config.yaml
model: "image classifier"
dataset: "retinal OCT scans (Kermany 2017)"
train_examples: 49215
image_size: 24
crop_scale_min: 0.5
horizontal_flip: true
translate: 0.06
targets: ["finding"]
num_classes: 4
arch: "preact_resnet"
norm: "batchnorm"
hidden_act: "gelu"
drop_path: 0.05
depths: [4, 4]
kernel_size: 3
stem: "deep"
avg_pool_shortcut: true
widths: [80, 160]
label_smoothing: 0.1
loss: "cross_entropy"
init: "orthogonal"
residual_init: "none"
optimizer: "muon"
muon_scale: "original"
learning_rate: 0.016
momentum: 0.95
nesterov: true
orthogonalizer: "newton_schulz_5"
adamw_lr_other_params: 0.0026
max_grad_norm: 1.0
sam_rho: 0.05
max_steps: 13600
batch_size: 128
epochs: 35.4
lr_schedule: "cosine"
final_lr_fraction: 0
warmup_steps: 270
weight_decay: 0.0
adamw_weight_decay_other_params: 0
Rows from block 3, named by matrix and row number. Rows with one number belong to one channel. Each number is 500 + 50 x the weight over its row's rms, rounded and kept within 0 to 999. All counts start at 0. Numbers have three digits each. After the name is the row's rms in percent of the matrix's.
# convs0: first 3x3 conv (model.blocks.3.convs.0.weight, 80x80x3x3), inputs 27-53, a 3x3 kernel for each
# convs1: second 3x3 conv (model.blocks.3.convs.1.weight, 80x80x3x3, transposed), outputs 27-53, a 3x3 kernel for each
convs0.12 103:420509489500482498519501488500541563487513496480561507530546448502540478441483480512478474523514456510533439451452508510519496481501549584511407588556490542522525535490467460472550458439519536530583569519525568538519591505510494561522418524510525520493495540484498523468381410449383418417441451375390481572449467504477479445560610539476570530454520504492568458513566507572637591505524516521499492499488461522566507533579524536622553541591581524563536496510494432496577483506546604606603458457453458454464452463494518582524503499455488499408495455457506536490520616636586546462485456464458459532552470475498467525484440483495501464551534507473452453459430441450429441482428460495461537568491548600507513439413516450403523517467532
convs0.13 103:470507501454485501463435506484568573440551546464547518555436455590438486513451459472609416420571485396536561467480528473470517466426481598492492677523449659553422577514572587484506528468502499478531475539511488593564506495453404486455393433442466499474420534464509502492508500544547512559597515522523481400467492463556521526492476445411482535484424548428499533550537505559531391539525540572534529496566493405483493401494554466509603582529490480515499489513495535515422560446436533438456532488473470529535474493525515426468529433510485427459447489482421508512428502495541432481489441503522531507432456422422442520400468528431453471467443468501480477533471534513447471500448449484615642502580637499482537536482484479433421493460443
convs0.14 099:471437422496499436533586505416531411455515507572543541398493604381527611449481501563491545522472532490581492496472522422517535454514539566558538507522481539507504505616504656618520575549473504470452518498443542462481540558534561577439504629438468529482513513448458477475529599402528527414528493480576447429550459418475487435491487518550462467625524532491484560578513518515598507456459494484520533469475446480549522419586529477524440461490453578446471539447556534541424538450369547500442407408519420444529483468523545528487509506474504510443505611527550508472560573498492478557414457544481474485439545589385468584404569617599472475492472471475493427375451530471548576480550550508417487514476521490475548486532528458510520414491519
convs0.15 105:447511483470483422494495456485397434479449440615537553453459485479527564422509535513515565483466470507486457512473568459448473433489486494535571535554543485455453410496519501523437510498497474495438471557441536568446460491495495449427448418522497451492507534529547588567502443468545533520567591541498450486485469524521496524547472467524496424490500418586537489558569478501497417542547495494507495463465476486458470461494489513577487455529556432465519452480442626542496578524521483447483497464573533467541476447472498448432513465464488471531496476465519476474632662592464453483542545553524549551537499490558536556452469513545427471548524483576561540459493519562573579511464414600615588585626595495506512488529567521504461524543479
convs0.16 102:535496471507538548523508480473503551482484476503497424403477505479488494507511486524495532539580479413469505422523515438480494419536514472461530561429502549447517535442623546396535472490513524599546557570494501562531590484463511570453459509427629421540489519508507519470515471462517490537538559605526459377450404454492532533527583498525592474392455490502479466426460473469470446496485487543524492511501506554573522482503500398473498541544513477448501418628392550496544537463512475445524460465446485517477476561552429488520472509530513489507571638658561560589494465455412454507468532540480481502578511482560488477513516516465531516477487457473529512423532606441469591502520577465554479510556517487523518499493465522498501522503430
convs0.17 102:493497547469465536423433534459521518431461490446477480527573550596543553528483437575477452490466501468525550457499484498559444574544537508453448533476477496521573471516553493460458462485541459478553457501539541513543520479485550547546564533570518473501546485503469478448526498424591492441595446428617524471607523458632508483501472508462438519419442565524569523438420479434408553426444511409435475434481470433494451459477486497479494503504503527555483464441430536599531460571476484501520488508460477462449586497469486455543469475546461453524503500542564517540511424461495437427503465450490434429558458441556466439513539482511471523564581527484551596470529572475431483491463465558490483521531478496535468499510525539534522516541525
convs0.18 104:441448473452469455505486422498498510502556577459501468508476484486494539447499553513481510531528563468482510433486476449460411488464464461455458475473514533485533445447442481451390516501466566480501567517471501493396455486490578526531588510475407467475445506467510535494550496500522505531458515531525432402592467462594515431452516396562539535502509549496460471520456508530438462482495451534495430521520488447446540410433508397447525463489474563423457507409404462423461526474488493471543457478471477427436511452462503426523459461516492474502458477486513447438476450414380493596370453630496482511500587610455536560386507542581434421565509514494569577566496488541493565489524601482533508467521523439530522491471463533475411572515418
convs0.19 103:571508453539484449494476422528597589460558612408491577571523517573500553581466457579529613557595537516532475555479426529465480535490476489493494469505487467487494465392448472364483519460486527545535419528525448535557506508494434535532378508492510476557532527533546507537493377509587578497575572435541572428478579420472530519395470527444477510450492517549457492513502482417498423520526556513530565481471566591459554464474541469492475390503522435531432569534450502476494545550499515501494493452440502464466488496495528531500562538487485510479502513496566561538558526474484442395428406434445418484448463515476441460434386403488503453492460485499543604607469495552497425530501482430479562454454486507502514494438369502442434556512495
convs0.20 099:426481470459474461546482508441488416492451500501526544468489481500496514454434484560543509576491472515493449585531498521493436500502466490535625498428496534427464485427470440541535504575591557451441464408361485499442516515464537493400489455569413472413590545474544548576490446448636539481569444450504528450402557438547516575452492528531564537464483456521473526417409428469455477563503524523495457543523497374457381421462478538553583464467545557531413599550484517438431526524482481559456477504435428460446473431455491547531571518524533469439465445429459459456442502561473451444444482447457478466512557495502533419466448369541503439494554548523600549505488598531500578480465510391438423467479449512540571493547560470481497524483469
convs0.21 100:535502452542573496483490469549458435555516528559465480492523463544490485488487507629549502560467448516414487491500493529475481580499498518444461523445491526521541547435453547460499545478489502459476530535548516569585600561548591442481620480442472513504462420574461462461544447627454454534451512577403462517485432572599503493459483382580526541503459480457447507437448563497463533548533499480465439478465424499507449574512541512539529484532487486531585514520414454464612401522533520547574422468506458459445474499463483464477434530553460542525473452475593482409587539526538467415569520401490540535440495548477471512461453502536492526578567579560537539594624466466466430541550464436497489458486453495538511482432507461507575465475478
convs0.22 095:537544479555606494530597520461475527460506439486545440487454493574510587511563574543499369538540502487492588503510502510443531450477538525517539469483570467460560470528537436462487525490390460441529452499471466501556507554500587556602483515571468521467493520526498490535579524463571487440529563528498498553451477548442504538462517556467482484573463400538474456432537501472531493524495515574520589511543638467479424568468381552526437453447549555491540501529518473503461424441458506498571505582515455519506423504440563478450585519497574473462517470466655504512458413444493415464579503481475473462471464504379433473386437532495541478458464476592502437598479488529515447585542453512448533474484502476528499503493503478437421445412375
convs0.23 100:543518521424520522418508510398459545443385387533444423505532487487460419516510437434461487479462502429438468544480446616562532459467507479471469559565542535580561444478507489506555518551529565631579522534529569504444509452450480459502509454504479486423517493494646517486493501489513424503458477457540407409543517427552517441508560537589541459579512420479463453433465357417454338510496460524510515540519548526487491448454459495438418419508512485525570583531638420450416465458459525540467503491449533490456452506510400467546464521591449451511559505571495453519392398447490509549529510561496524539556548429510448437493462424553527474538522460563576553467506489491520423602552480521507481541507519498465487539528398528523478496454447
convs0.24 104:467524492452500458482495428462526573580660538564538444519532480512489452514460427504501469529478385580477468554583490507485431452446462469477464520488497539491448508490487484446492400428473450517517524598529526543492421434435422441534438571535477528485509495469439507503457523560544547504523529529531479507544475440533472485519571509504490477421417554456484520528434508538444486494501506522519525486471464401499531488602493517524434472462539518517495440416576432372439411399539414504587501433446457529528488536548449473547478466515492506532467456449527473409487381443530549478565504474546487444483454561499496569525578541523539550423491512461507485507534412533488487537478625484427493468490535558596530446515562451463448429384387
convs0.25 102:565565459519513498471514556511519598453466507403402444475476496490472484478487564464436432452518458440461448540475528457448596429451585466492517459517560533545565545519536513550476498566436471474526494480494440458511450502471467528433541526435421560486486566523481579508538591489585596434550577511552526571520550514538527506569491541494490518447414511528541544447520482357464431482457449516447455495450446421515574434467477474476414589470498504485517462435531564554523489519571407556586421442437456508469468513449505536572481504535485593539523471466468439475455527537456490615533515568513432435423433483407464526475505491512546532396429472528507558547531524527541502508506454487452455442507468484532459478467596465444515509464469
convs0.26 104:487426405482455451486452466490480496562491542591542594516533487527523466530518496537528505548512538492480531481445514460473484519522471497468508514499554483468519453519574482455525508496519597607518560580494478460429478429488555521530585580536499502510499458545514511474545508530416370463425380565487461537474484494470503443525581484591543447470493410459480422610596592601516539503530499528541571477492542498582561453493503413395418500533544516537490446547514467458457535522540478476529467511475449521542437461470480484416500506416475588552472508419477432356442417388457451498461455474535505441535522531452425445521500486475512500489528480563551539522493421413549537334471601521482471562493495541510523449388444502398377532487438
convs0.27 096:453491511510497444564544487458516508431478441491617571510483446479500485555498539476598553442501516456446470485546554509531491485505466509459498545543536488479512512536458494488435484531479508514543530506473412449459485538546500517523484521467434493446448522492562571575404436458520519557613537519450476614449485508536485470540543564359475529381538561516492503503482477435420534540529463510544473520530464485465531443395421419469445517486466449484464517565550477507495539519539509502583474486420440529531508485552535489497494479488477505460581581555429459440395455411496505502537511526561494475444433516490493586485617490496479420511475495520525490506432436503486548549609607465486569480510493491479397441521610448531607494517529
convs0.28 101:400425459436443420548520459476481469526475502528517457472492524468396466499475439502487448461462496482518524550556490532587530470515598594513494605544528510489504664603511523563557425474513559424353549500470452540520513500491487531555513518544513558493466489579497422497483463559498509517481504478526470500461533554463454500501644546509523551556477513511507542492485537469426445449437469513476463551516475439517509481468524550515466442477394514534509544548482411466510419453440484484460477467498540487529498462491449413451487479501514498533424501522479496466458538562437388465506416391508516425529442520555528552531542516628669552519507433421409468487576612463588562423472474519535577510524581512539524640532429488500532396430480
convs0.29 102:457433419470489474530534479482451579523438459554449586466514549453421506449408433544498461513459515532508564428483482446505554455445467469483457503463432488470460482482443505503522503515494556501547527458536487440530566567556520537571536425469474475462496450512416468471541468536479485505485522516470457554502487578546528564493439442462435481526512615444442490439442504493500555526567543478536536506538560453473508498382475538404537455372455493426473451511532581535467536460510481537532637566437512499501466493522467566529562584499528563463492535574574614558535569472514513608558499521522487412424550597462468515533494521498504439564570503557566524574458471510441393515527449512457494486469565507437486507521428536506469466478470
convs0.30 098:449537556494560607471413473518494556468446476423516522521511540515499498494512481507497487479547508582508510445388529483550656439537592479492465479464454426442484501545504509538508554478552530516475555533559487483539481471497533533503590542477630542452517513414513498467451553509493538441507530469455463485437494458374462462460456431576505470472479512573495594541481552602450521464465470517496482606527476519542551483521550467518556569416421548483555553528485387458477470464397527564451485448499604586484560548520521502430520411397491435399489550536595550490433459429486451540437428450397469508479462466475443552399514618530512532392444504393430582505470458434498446480576556520495515518429514462412459448483526391458591453413581
convs0.31 098:525539584492488481469463431482479437477593526430578502515526502522498492475536565496470542514477498430443491390429586472491537455466435487461453449428528489503529429521520548576509522589532500466556460537596444482498452458510487478493434484475514452533529420531500437470414547532475529464542492429381464501445454462483486434447556594429552551435522519422417451399445506505477445434478456423466448403457429564606593496510471457487439500462402409429462454477489472425539501473554477550573466469454488454443505461479553501416560522465536508530455447446520489511569565565502470496470475532408410461443439629447520648455518557527487504527522506507577568583505511568611532518535436535493548473455564436492575444429561506427530513405499
convs0.32 098:484423510458481493428464452457469558500487507525536438557561527510572615456464535427442482454470419523514479514513518484516543454478450507486497509465482479509455567526514566486403475455436511450508557515540566526569496515454437480529386472517440539406538520438567538535491424437489460491496509528538453367420429395476503517490504531559486490561516455544553512652590492498484458467474490446469506470476474601553527457398361521413464475519490514504497510478557542500494519519442528474432478425370479501454492538493459544525490484507524452485480497518529536560592607578445470413554563599474482495499446451373504510441465419643591592519501481502456470428462484509497405384411389490481435562540509558492492412436415482528504512549534
convs0.33 096:438437466541473467590599608483461416526482489504472566461497544428432473473461419538507476528564513487503531514511485469480563449437417463481496476530574488494523552589556466444433406408441513492495574538518466434353517508449555508525487512492554465533494471455548536507521474499480470493576517385534456419584493469480469478463401390482476455480496445516457472528525461406472493482518474512501469561527535475459461458475467522482514407401387498552579433495504400467489584513477564472486517518495493496490470406439451447499439453529447456546552576620521557528518562504453505527533542544435424406486522552509516455501470344534548594485435418478502497454575503510603575387386450545560559471492476488500487484534503412433477537498489
convs0.34 103:451500462493472479441440495435444448529486534600500491432388400501440480494444581513467477502497480494506513492546420504434447475445563528518590469484569551499525475477541483472577472507550452467536459487500484460459547514472480526511391497458511517523500544564484476421612512434554448413533482405496522451460467450444422484394488461394486462422382443537384473526326566521467555525538530514521507463470435448492527490500451493495495589607492529536482489485472473496470481475470491428406537549542514519491563534490524469556480459517498476504390389378464429457452469591510561534534529577541429493485537567463607529490453415440537659490584585534513528436487526496584549536592517505539531499485462519497482554528442477449482442445485
convs0.35 094:501504526527519483519536482432413451386417496421406421501493489512538501513500520427450450540559535571567543502473463531484460496483478535477497552492466477434451432424421422444493509480543423419413455438460544508497453493546532589564564520536491521520472541589494476513606582586600556514486530499434454461492527470527519495462451515466422443409445467447445473500511458470421421473508478531563491488465432500505478532489451449472418433481468460480506531528488601470496493438547510506517577503525586541501570585523523506553556482551607508457554532572477453450424484466423389395485481470497422407652591582543571533481469455520457442488484493506559622515502484500489492487503493441450471497439408498484431505452414531545542540528516
convs0.36 101:484520491449487478461387376536469448527484465553598546509469481498542549551603530586509481540459475513406500447442402426490474511520454512531476466521498448518491455414400520552507435422516419413495490447491614526493431484533481486409433466374428438467465510492585489532552518529460467524560577571535461493461458601513523555506530588551526511483504535504502554505502500515495460476452450486468493462452498541521468429505440471528472455521524423488593499438510431457576441370520531422520392383468432472581427503618498530585473450455565450488485527495531518442522575498520477499493480474438536512483475547534508504460512561540563454490525493412423487450442438482459482435531589517522433465486427534513447521570483452470479449431356
convs0.37 094:471512501501514484507466438429422441449464461444430476526553535517449434466539607497486461520496415463474391445482449438445454470464449511532504477488479450450565535499491451560524486471482461465515462457470488546476454494512518504505550454506430419529576515625481528599498465480479488570493505507433369428460399544498584560584537545511525540514485522563524471481483489474508459518485491501474445446461496441474423418408432437443442624582620562456436432443476481365466447458460435471456443413574523513650515516605570504499556497452561498422526529509480498534549503559468523488544564526507449422464516514473491422462366382563491461471494589416513584478429465429459414464471531509446387557485426486484401425513539445473468525429358
convs0.38 100:511464422510519422505530459434468497432460499459417518519519506495541528470546498498488518496424514412440518467457505488451519472449503463468499471521540457540511486510452460485469411456486508460477496518492502532488539608495597521454482498406485531529476527416540508460515454460513443504457410498555432542471405484454366484565554465513453474479489466547452564533519527509521479583511494498436458463460454573493539497404610433430599458453546500424468580475572511502463478487410508512477528527475524524431471538470432483583486448588458459556433384423468459547590562543422424495434451552454439472540516448513492431443372388531529554456469486456440417444473456490567528482576533556534522555549457559457426462498565452496551457456514
convs0.39 099:424477537466467504563520554446445497526460511514533513472492496417462492465420489528499518578508454576573590525467486538495505430459544452507555461503560481461527659532450568573552431450486471470385504467413498469463512506579438498422536504508592626585507572484446456447486418523527444484525449450420515462577504483499468481577430400587486432662498499534552492523512474521478480496529482503457491493489534554553535569467480486431447536536573475456466531464457485486522473442458446412439409465439494526493493520524517475497516457425484458509495517547456497477646490394401481544486488501484461501598552568557464502468402502561536501557589591466481500506508563603536503471470443517596547520542569429482459576494511487466528463470482
convs1.12 098:543540493585562565546563587443425500465444530432435483529500490487490513489486484449512555474515520502530578474556492448536488416483502414475539455538545480592552459517546458498518475505503444443425452499486482480550472419554454395591484495524491458497450456522488479500514468470534493572565565613536535543531544466608548470463535450483573478536579487500558486512600476560528515499594555480539556489505545594528491613516512576525551451435460455462462475437429540540483513512494460461536522520538467494537420478506590576514576551525573544502500415425499409367535473465544502520552535539557503540409458442481483552481522587520506537412405518463495533383441479441474485493552506450523487508567515466547512452500598447509573499536575
convs1.13 109:519569478489524506483460545466486526517448508455484367489526420461508363501527434614551500646583483604509481549476491537551468487554518500442412550534465484540470511479448515461441531499424547397430639472419558516411533539501526467610534505524486534471533494458479571507474480471480527507463501505495418524534499501539479416470558525485521525507560512489404446496436446483479452553617552484516523416445540518517541487509561517509495466402550478435544500488490497470350409434332417486402473474510489481548441494472539515528530536544502513520575525457487513489495548611453518551458492483419500478543511438574521537482468552478524435421464400499508420468438442487475493556481447566581489565536486587537515510460439476437489491372424
convs1.14 099:551512600536480519548484525489509476507507483483458427415390430413453387361442425525448476412420414436405461521512518488467471609472529571510503571561518526527521464478417491512558474534590532489547555411486503465475478547491495506540439493468480472438555503491558467520457473417428547533400542440509538535471455470409465413529606398457503421445517482581551519511445534458512487502515519515436394540421425534541506587476583617474548488458525456493539501451457497434449507460414448401507416479511451440581468412542473426464473438486495527560463545624470487591404395421474471476497463492489528499523489543546478545563457485515502489529531503560547528543470529482491510482488575519573535562597507548560477520474496458478512435513479
convs1.15 107:543519562567469493559491524458519554516532564467462470549546560528514504493465448436492575546520528522495527488534478495529476496491509435477445505563556444483509505398470465462510452414499493467447484494481505480486566541628462466597430406504658588521582500433483520451478317447484427476501476513495512546492513506433479472462510547448486502450449424457527416505524476531540477546545588451476434509498446564540487577549507572497523491594588477490498476522481610525489546473481506470546418495584487534503469493460570445500543438495506463532575422353573544533511522544463567579460496532559522499527438434484502557476505540493464525456429487495553544518452433494410429463438492389416415422440429426493459525434508465413450442503458
convs1.16 102:540462520568466456566529439389448566516525547487472441476504461518503606428538506408493532484484524470485490481497480499571476505482507413484491426485471427443539548429402464517408447517455560462410559509494550528556417494540519548443447446453509487586484479542542427523510527505513570457439456531558547523470515455423467465528521518493508485521564469464520485459531487493508450427531499437540605515454566473529483481575523462571609527549494609523422503405356537502514529498539447409422514438457519459484483419460434448475466419463453460554487490524478537640463449570526507485473448440499549501536445485455471458442466533504495446454507481447506444487534490487459432574519483494512511555594605507549515530434455465413435437450453
convs1.17 098:461528451447540515419508563505520482501476406544487454471469507510522519511460507496539463514532443524446459554490516568556609506523524572604592478536564499568577600527516554509486506467473419466436400459419458423414407437542482442546478496594490453507470484492504536519491448494499442471469485458504513534492491516480444472516475424488503465521601478540437498521465482456482490502510526567570565584557553421400488405471545425507552493481482494526483447493440431451471496489533462529569481537550450584538458510499463549538424470449463439409514488510440462448447474431537507493538501576506507494630616596583534517455490494393498448484513530541531539467534527523588583504558559492577598512582588502538602509505501531552600514609609
convs1.18 103:482515586474490547453500533596503524548534526470500443451522565454489541482467453548517545441574560471463541506535536447462562529508596446441492484517453466512442526469521521420477536467517500493548525474567547586617527517527571448476512472462564590491546512541531404573548529535547599552448607503541401481474452485452550487502474585586533541534523574394421523450501515439490576508417447482441572478397487531544476620568509644552522543574521520501537509482529399467484422517548468496527517461452535588509492483500539489521554498486527466499487527528418437500584526466505515502400499514495483474516532543503604562558594571487543572539528514545505580585529406533509428447454512401426441464403464541408417527474468459453482456479519
convs1.19 108:559545609586523584578522616453562547499569492502536470519473427478469448460459382449459404506471372516488383475495572471520485557534507512486512467462531393482594453483516430487468460475515504526516540533541605513488508553545483557543476467540450469430535434483563573482566456521572484477528463517504438453457452503474478470603547491529493486551521524424505482404463506508454481568570537546628600450510550534534529536546480491503415509462515523385526539483540450482559455470559456417506529442501503405446476448478519456511453445496488452487453454479473462534482527564601559555639615556577541516545517473528553480578548491507568494515531528531490521491521450500515483474483533564513525560536478481479509497455535468459537417454543
convs1.20 101:454414339560546443460462485508505387514589437495539475428492466478495492514483499486529511449484486434478428516520464491484465508502439564503435609528473545550559436431458528465456490481484518487492551506480495476520527528467554438412408520469446448471430450460474545558600536523566473515446428516449500381490466417476485507490456425469422547509559515497517480496449440442465404494578502497491491553522488452454556604532500513480514429557691376522459465533456471443460474498474546486516483483487503484516526561514489587498517582578581604570453477481487492492480482524443440389457477532465505514498476524490413470541458492460447479412435445580548494585557646601541541443461510512525495492538495490547584496503469505523427425482378
convs1.21 099:526522453459533453497510471478528552575515547581538480498457503429544624517516551556531550482483579497422484464506551405457518455473479452484442425481486569577588430507436428479456490499471466453420438438456507486448498567544558492596461461556503528519392447519566517458422503421527461453481496481471450462410522467573490538514484495492541550521464514478544509475557494494537506470529473482577483435553514464455466465464395454526537564519416465445465444498522474475539511557560485509506491516521555477471510505496500377474476437476448421499461466539472446429446483550460510500513471458486470461447484407487481387413521435516468487487463525505570625500454444496485517499498538482457524478455436452463494472483503471451455515526527
convs1.22 101:527523502586527544544543557424344449493463533494535529456414461428384469510504504514525472480563404441394378471509501447468441532495495497384450575541447555547502530450474497491501548554516474521465485456446559504469556517523499442474398468481436522555549577525537514525510553493466544471509514527542561541486502505473506539478469424491490429543526486487556539469580542458526499480513573515503491557511428533420519530469446603502527434434507390383342444395452515515424506402391406423494447486431511492472563513566508466497548437471545511512481513501333450509430537521513502432482435438529471453413438492503453547555549559460531499455489429524522516537407480552515458477524479485435489426397427428431410485538457545565528527495464
convs1.23 098:452501444382450469459516437420510537429480462497519496495510529471480477467434445541498439515523452470482490395430407520439438522519535525526608626535475533480452460479478519510605565471487555441474446420466362312421592503422540437434540463494489482397529488421497548492478515532429386480407415452527457457510458409514529477495475438477456385447522511531552634550485556503450522476503529489487478513539507457484581509472522434405445500554508573518507566567464451481588511535578570528580495529499470469510513510531458464444433431415470434434546512474573529503510468485593570569438346379463447465473473465442506584448417458458477541497520562496451503453442502502556441461459490489475444449491448444460458548531500522500581565529628
convs1.24 113:552459526497519670491554580554511517513482560584516513604489462552543483492535592516411505507463528453522539430502554550473503543509485490446422494491395458463401463538493484480399536465442557554519417488494546520584545624485492527503458481451472494489499542502472512449495475439517430384476415427527486462460477550454574525422489496464510422454445408414440503523475519521527521450528570489562602484501501416438490503449492525497532531492468625543494570463436533578547502559356628512453465481494387505518454504442499489558559552558604552501620616493600509426538518588456401508416518478552543483477483431511528548545566591508440542525500490534515491466551452552551433515433482462498415513516493480483484571553511411464507472458498
convs1.25 094:495514531508523554555572568415514479481570543481580506507548616483472542536507503505550543433486556514505582539585534499642585452633597540536571536564598472527567508512539472483539474448538607569639587445488553454429565507526592516485465453560516504518456413504472413504443461530536515545546554572445446500531527650473566518569590527472477404427398362575584517512558549478520543460408486498496555508460530521494464537522511541504472452478576495488551575607499486431544475484525397479493489447483476408475479468557573440486632472446541477475514587516509546489470468424496518518492518479466473473428422536392410517462465482468510507522567472472524533528476544510518537462452439539572542467486469488478522510488511388418451421438498
convs1.26 102:528564505523549520509560546510563487492515502457523486551496449535490420524457443576604501519522467515513466444470465419432451514471503422465484442502489478528511560542541558522504593533552472489490498547493567624549517509454468457488457432474510547559490492464476473434494514515465542531384445410464440558452455534516504529393391501494506512625600485562561468573580490556523521568567540548580560498484518438553517504575515566522441512445480501499528497467443443603507450550497472491523467443460568505499479449483491538484485446434462424471488539523462436495503470526510437516504419428518509439526481469584536469583511550448491595444479563441466475604572528531512462475493473455476488461435481455403467601571515542526481575530501
convs1.27 103:473518454596570476511485500455453491505474497465448526461476538494509526397402461484507475437506432437561515378411423424469447482473429564581516465481478499489531454442515610496563463404419520545573481460516423491431445421398503451492532589521457456472384484555474539578491433383437470511435544464481468463545466551538517525478502497557573518523529512496458512524494536492423475567551520569577593558528548669545490486474506473494534450472481493487451472519578521579592565572630614571537569503492516462504526532485464445438457509479552587518581550512532538518565569558437418429546539481501538538471457457531515461418456481434462397533507502559524497516498561442516529435426542417467436444430446502535555488436425404450417406428447
convs1.28 115:513560568526569569493468552455423415515458417562551460386423532385492571523557528609474450564531524489483467541529526654570488617605599533514486558506501593584459549490524610438389531475434580578522497543506484462485562532478518513600517443446484476445510529500555577593495494443483555508512542544493443486532554493525533413526527467533569536516498566475492518518524513563510538495550486467535549449515562462415438501455420552460491505519581487449475506493463441479471370440389463420443489522476431504443442569559515525580560617549450578546520517540538537519516497510502402393497445459462447461561537467574561510595521508482445456511518455526551599557552538555547568492571572546541463433414440479516498466486553424445461548478449
convs1.29 090:521544507453556508433541491508628623487535605509540514389441432471486538525490475452542584427487473445520459543559562492568547538531505466529607478523545466549539507526482528546528524544519479562595501582617442587571485618497423524448509491526559519626513511543436436528459459487517490507529425515445464453486458402504476397561516493524467512469411472473458531516524488554546568440474550388421533483470497568540513563533499556551497548551472571516461476513482481427477548505434514449376447484550407487566382495548508499479480550457477503495497458531507446458441451474518450524479422510529444509494430459560484492423448458439432430479501531501477472529501454486490564481510534496564552417522532449506474422485528446491531490536577
convs1.30 087:551525448485490387395475349539603531495443399507476463431468481427461484430476447524547458512531464496546565413471485435547436414518483455471583538509541555551560578536611570633597602519547454492517449585487502512492522550489512508429550515506435492603466539579451528488430485560511504508471425520499523515499447465513516493485475401529436427563546500460518457462509444463512401452490458447432440446434443430475521426483470386458449415422504417434547488484476510464523590543572455491527565509495593460460602517400527486487418400410414391378390443522528569570580595570471444499454548517441472448564493457482434500508453495436487447382454448411464460466467544487429498513432552569527461521497453433436364504477487536418445559465424
convs1.31 097:475475447529498461550438505436475567462488505514513506565462452551455523469481470362426524480556501568536523503482517466439450446548462621508542523480497511493463518577505486501499502554531512553472451441452433431443471488462493448510525539524534538572481539468471523525514534533472452467498504526489535508544546519570572442606627630485555550544564626454544496429514501510598518486415541539446436531453439520436519487365510532409469503405460550449483438417440568518530497480496528474473539498511543558526532522583440495495400437487426531496436442400493527467473442386582653591524498445568553510517560513442545531546505499468440449507493495508502506552518566549520497496502587527499445514501482542534530521485528481442481526462470
convs1.32 115:529557561575592501517452410529539512491415494496503544484433462559475467454432446527463497458419468575525523590595580433504548426427516463456487461481513478506523558457506513471529411439530623558581577545511482521450376509610437436480419418480553476436484403546493545591481576525459496526453585638511569547492472515489483497509466508485442470483413441538542598519567576484499473514491474519481453474520513566449464613506521644551536442455499485495430495462531575451307547446447479461479457567476442422445418494533550530478521487526533480543406474607486514534469503464573580509542544522493508446483466444476451456566536497414451420528475525390490502623535536500519502540505546487457450455486439558558614477558551394436496461494586
convs1.33 107:474466389635575509427392468442470388491515446557590546520531496535519538560550530489440501524460468371415505523565558527541512557474427536502510494494519572507511423474517428435460530533504559532574452441430545485439447499481431504486490511532513489540467523555454492544606624536489488472549514447444514544487479446537516524481490470430472454523539427518517574511443443513447486449470493458503491511532494481479444532512521533486538500407425481417411568525609445472475434408468531574577505453404430402393438470499426481466479517515469460519422401462421460559484513508424461476507480444511464507487490457507509445514517531491563533516533509434441443532501498486481452508512453494495551486524614544563592503516428514533417516540461
convs1.34 094:534550525428526456415481422455439462524416482573553554565524503507547557463460505491520475570565521621633557485494509559495501432472485443430418510575507506581523612586563536446565570528588408454402449552485499563490554526570510530567512517504563592673413528521436489540504523488488460449530464477497446472636510550539555533481573567497510571480462519497579473535578463513528526495566610533476450456477461510458559565486501513502499460506573521525498521443452490495524544488454526464446590587462598581489574582513463527472406412393383466518467486495533518524448456461479425444449437517489499567488525511361436495415518484404449444425499457495529511505484521521497579575468581483543496483533489523510502551518478528516492565544489
convs1.35 077:441449459486506477569602572546464491512474462543503514553501424566528440578550419483457425448406396538510536637618545547525487451472453489530554450542556482526567455501477531576530512482530509458455465462447379373330450457420576464417662570461489501508452455451412464502549509507567499455468395361415405382501475469457528522474447443361414391346425463470544512476485531479516521577595514476502479530530582393416463479494502468460495420470500487479464502488511446492454525562450535573429460522551515562567392451461561539525524500475449454444450436476533509563568481586533558529521494455463468407471465422496500478479494499413475474443494471409433395430402443525516512537528503570606574469481497543536543557509482575557576506485518
convs1.36 083:609545512561539517474497505431442459424405554459438525574597466502534461450521478474527479417483478532550584458399398548527422438525554467568552500535560483524524420380346489544545441504526492462440500500416469494465397471513532483396538540516500555634404412549535573604505557571451528472435462495505533496524595588546562536428385391469434460439433412443504492554450441574533442513524514507541481474517484528454585505462607549544559517397423477472528421439459520633568626639530437511462501456545518466543497506540507557511536529466507559609500470491478452482487500525518496467546476521443437419532484503493414432516493454524495506526511452597568511455527554435464502460540559474561510498578527544649652461455477473424404529430464
convs1.37 092:580537551546521595539527551502487501471479523523530520539448478512476471484540490510503538544475462539512507519554463578555470512562501476434366459489419471545472500438480491443434608551464444407408513431398517483442555440453473443515503494530443481446413469472486499413576523471490443451437437473549499570550554576533531508423411542457499547444526534439511413448496487569529473512476501513502502480500503396488512430488508497515468403371496440453520487495502575572498637617451610568436475508449443519526537516511555450468550483488514488452538524490414463477454433448442457483518516523460427498435501489424476479478466480437463584532529529516438435543534441455464463452490446462470549473524549533579499468454548432433507403416471
convs1.38 105:549563577562500532536507451472501444456447431459520443498498513512526526560600521434454489483575558564600565465441422439482486489563505376480539409500565495560597559588541563567546530517505471446471442446493514505618443473554542504510624423585526429508462384541464501460498560517493476388547453550437501449456508532418480508411479479490521505547585519449491487482441488455426482422504453491552508446504540418512442405525454427506472378515497488570522572565531481481564498507592473479581550466590477414543554448448425463480460526453444521459495530531491451448560458447616521503544509548494447483602552566555509482548502493523518518430458477396439435405476477396414449417446497460422515471424529522457555595508528597451515467374513
convs1.39 112:572531521550569564449499470517400413459427469484479492416407505451509546465398461538440413460426437487506446488508572458479537485481472488504495487579569623613573486460452470454441536511499426420468538519521521483462432541585423590576443366477492525468463507483446478476526559474547498518511467514463479531437409436474434529443497479512513418481456403522542537473518553529532490354376382493512504504498474561471597466496555495533489449553504455611548489476513449517503467518511456515468518470444513478453605526479504472470488482485580576609394463518519534527518569492447466493503500412545559517437488504445499490481474488443490482471548522453522519511525461486498431499549592478501473472493523405471541547552412482567448457487466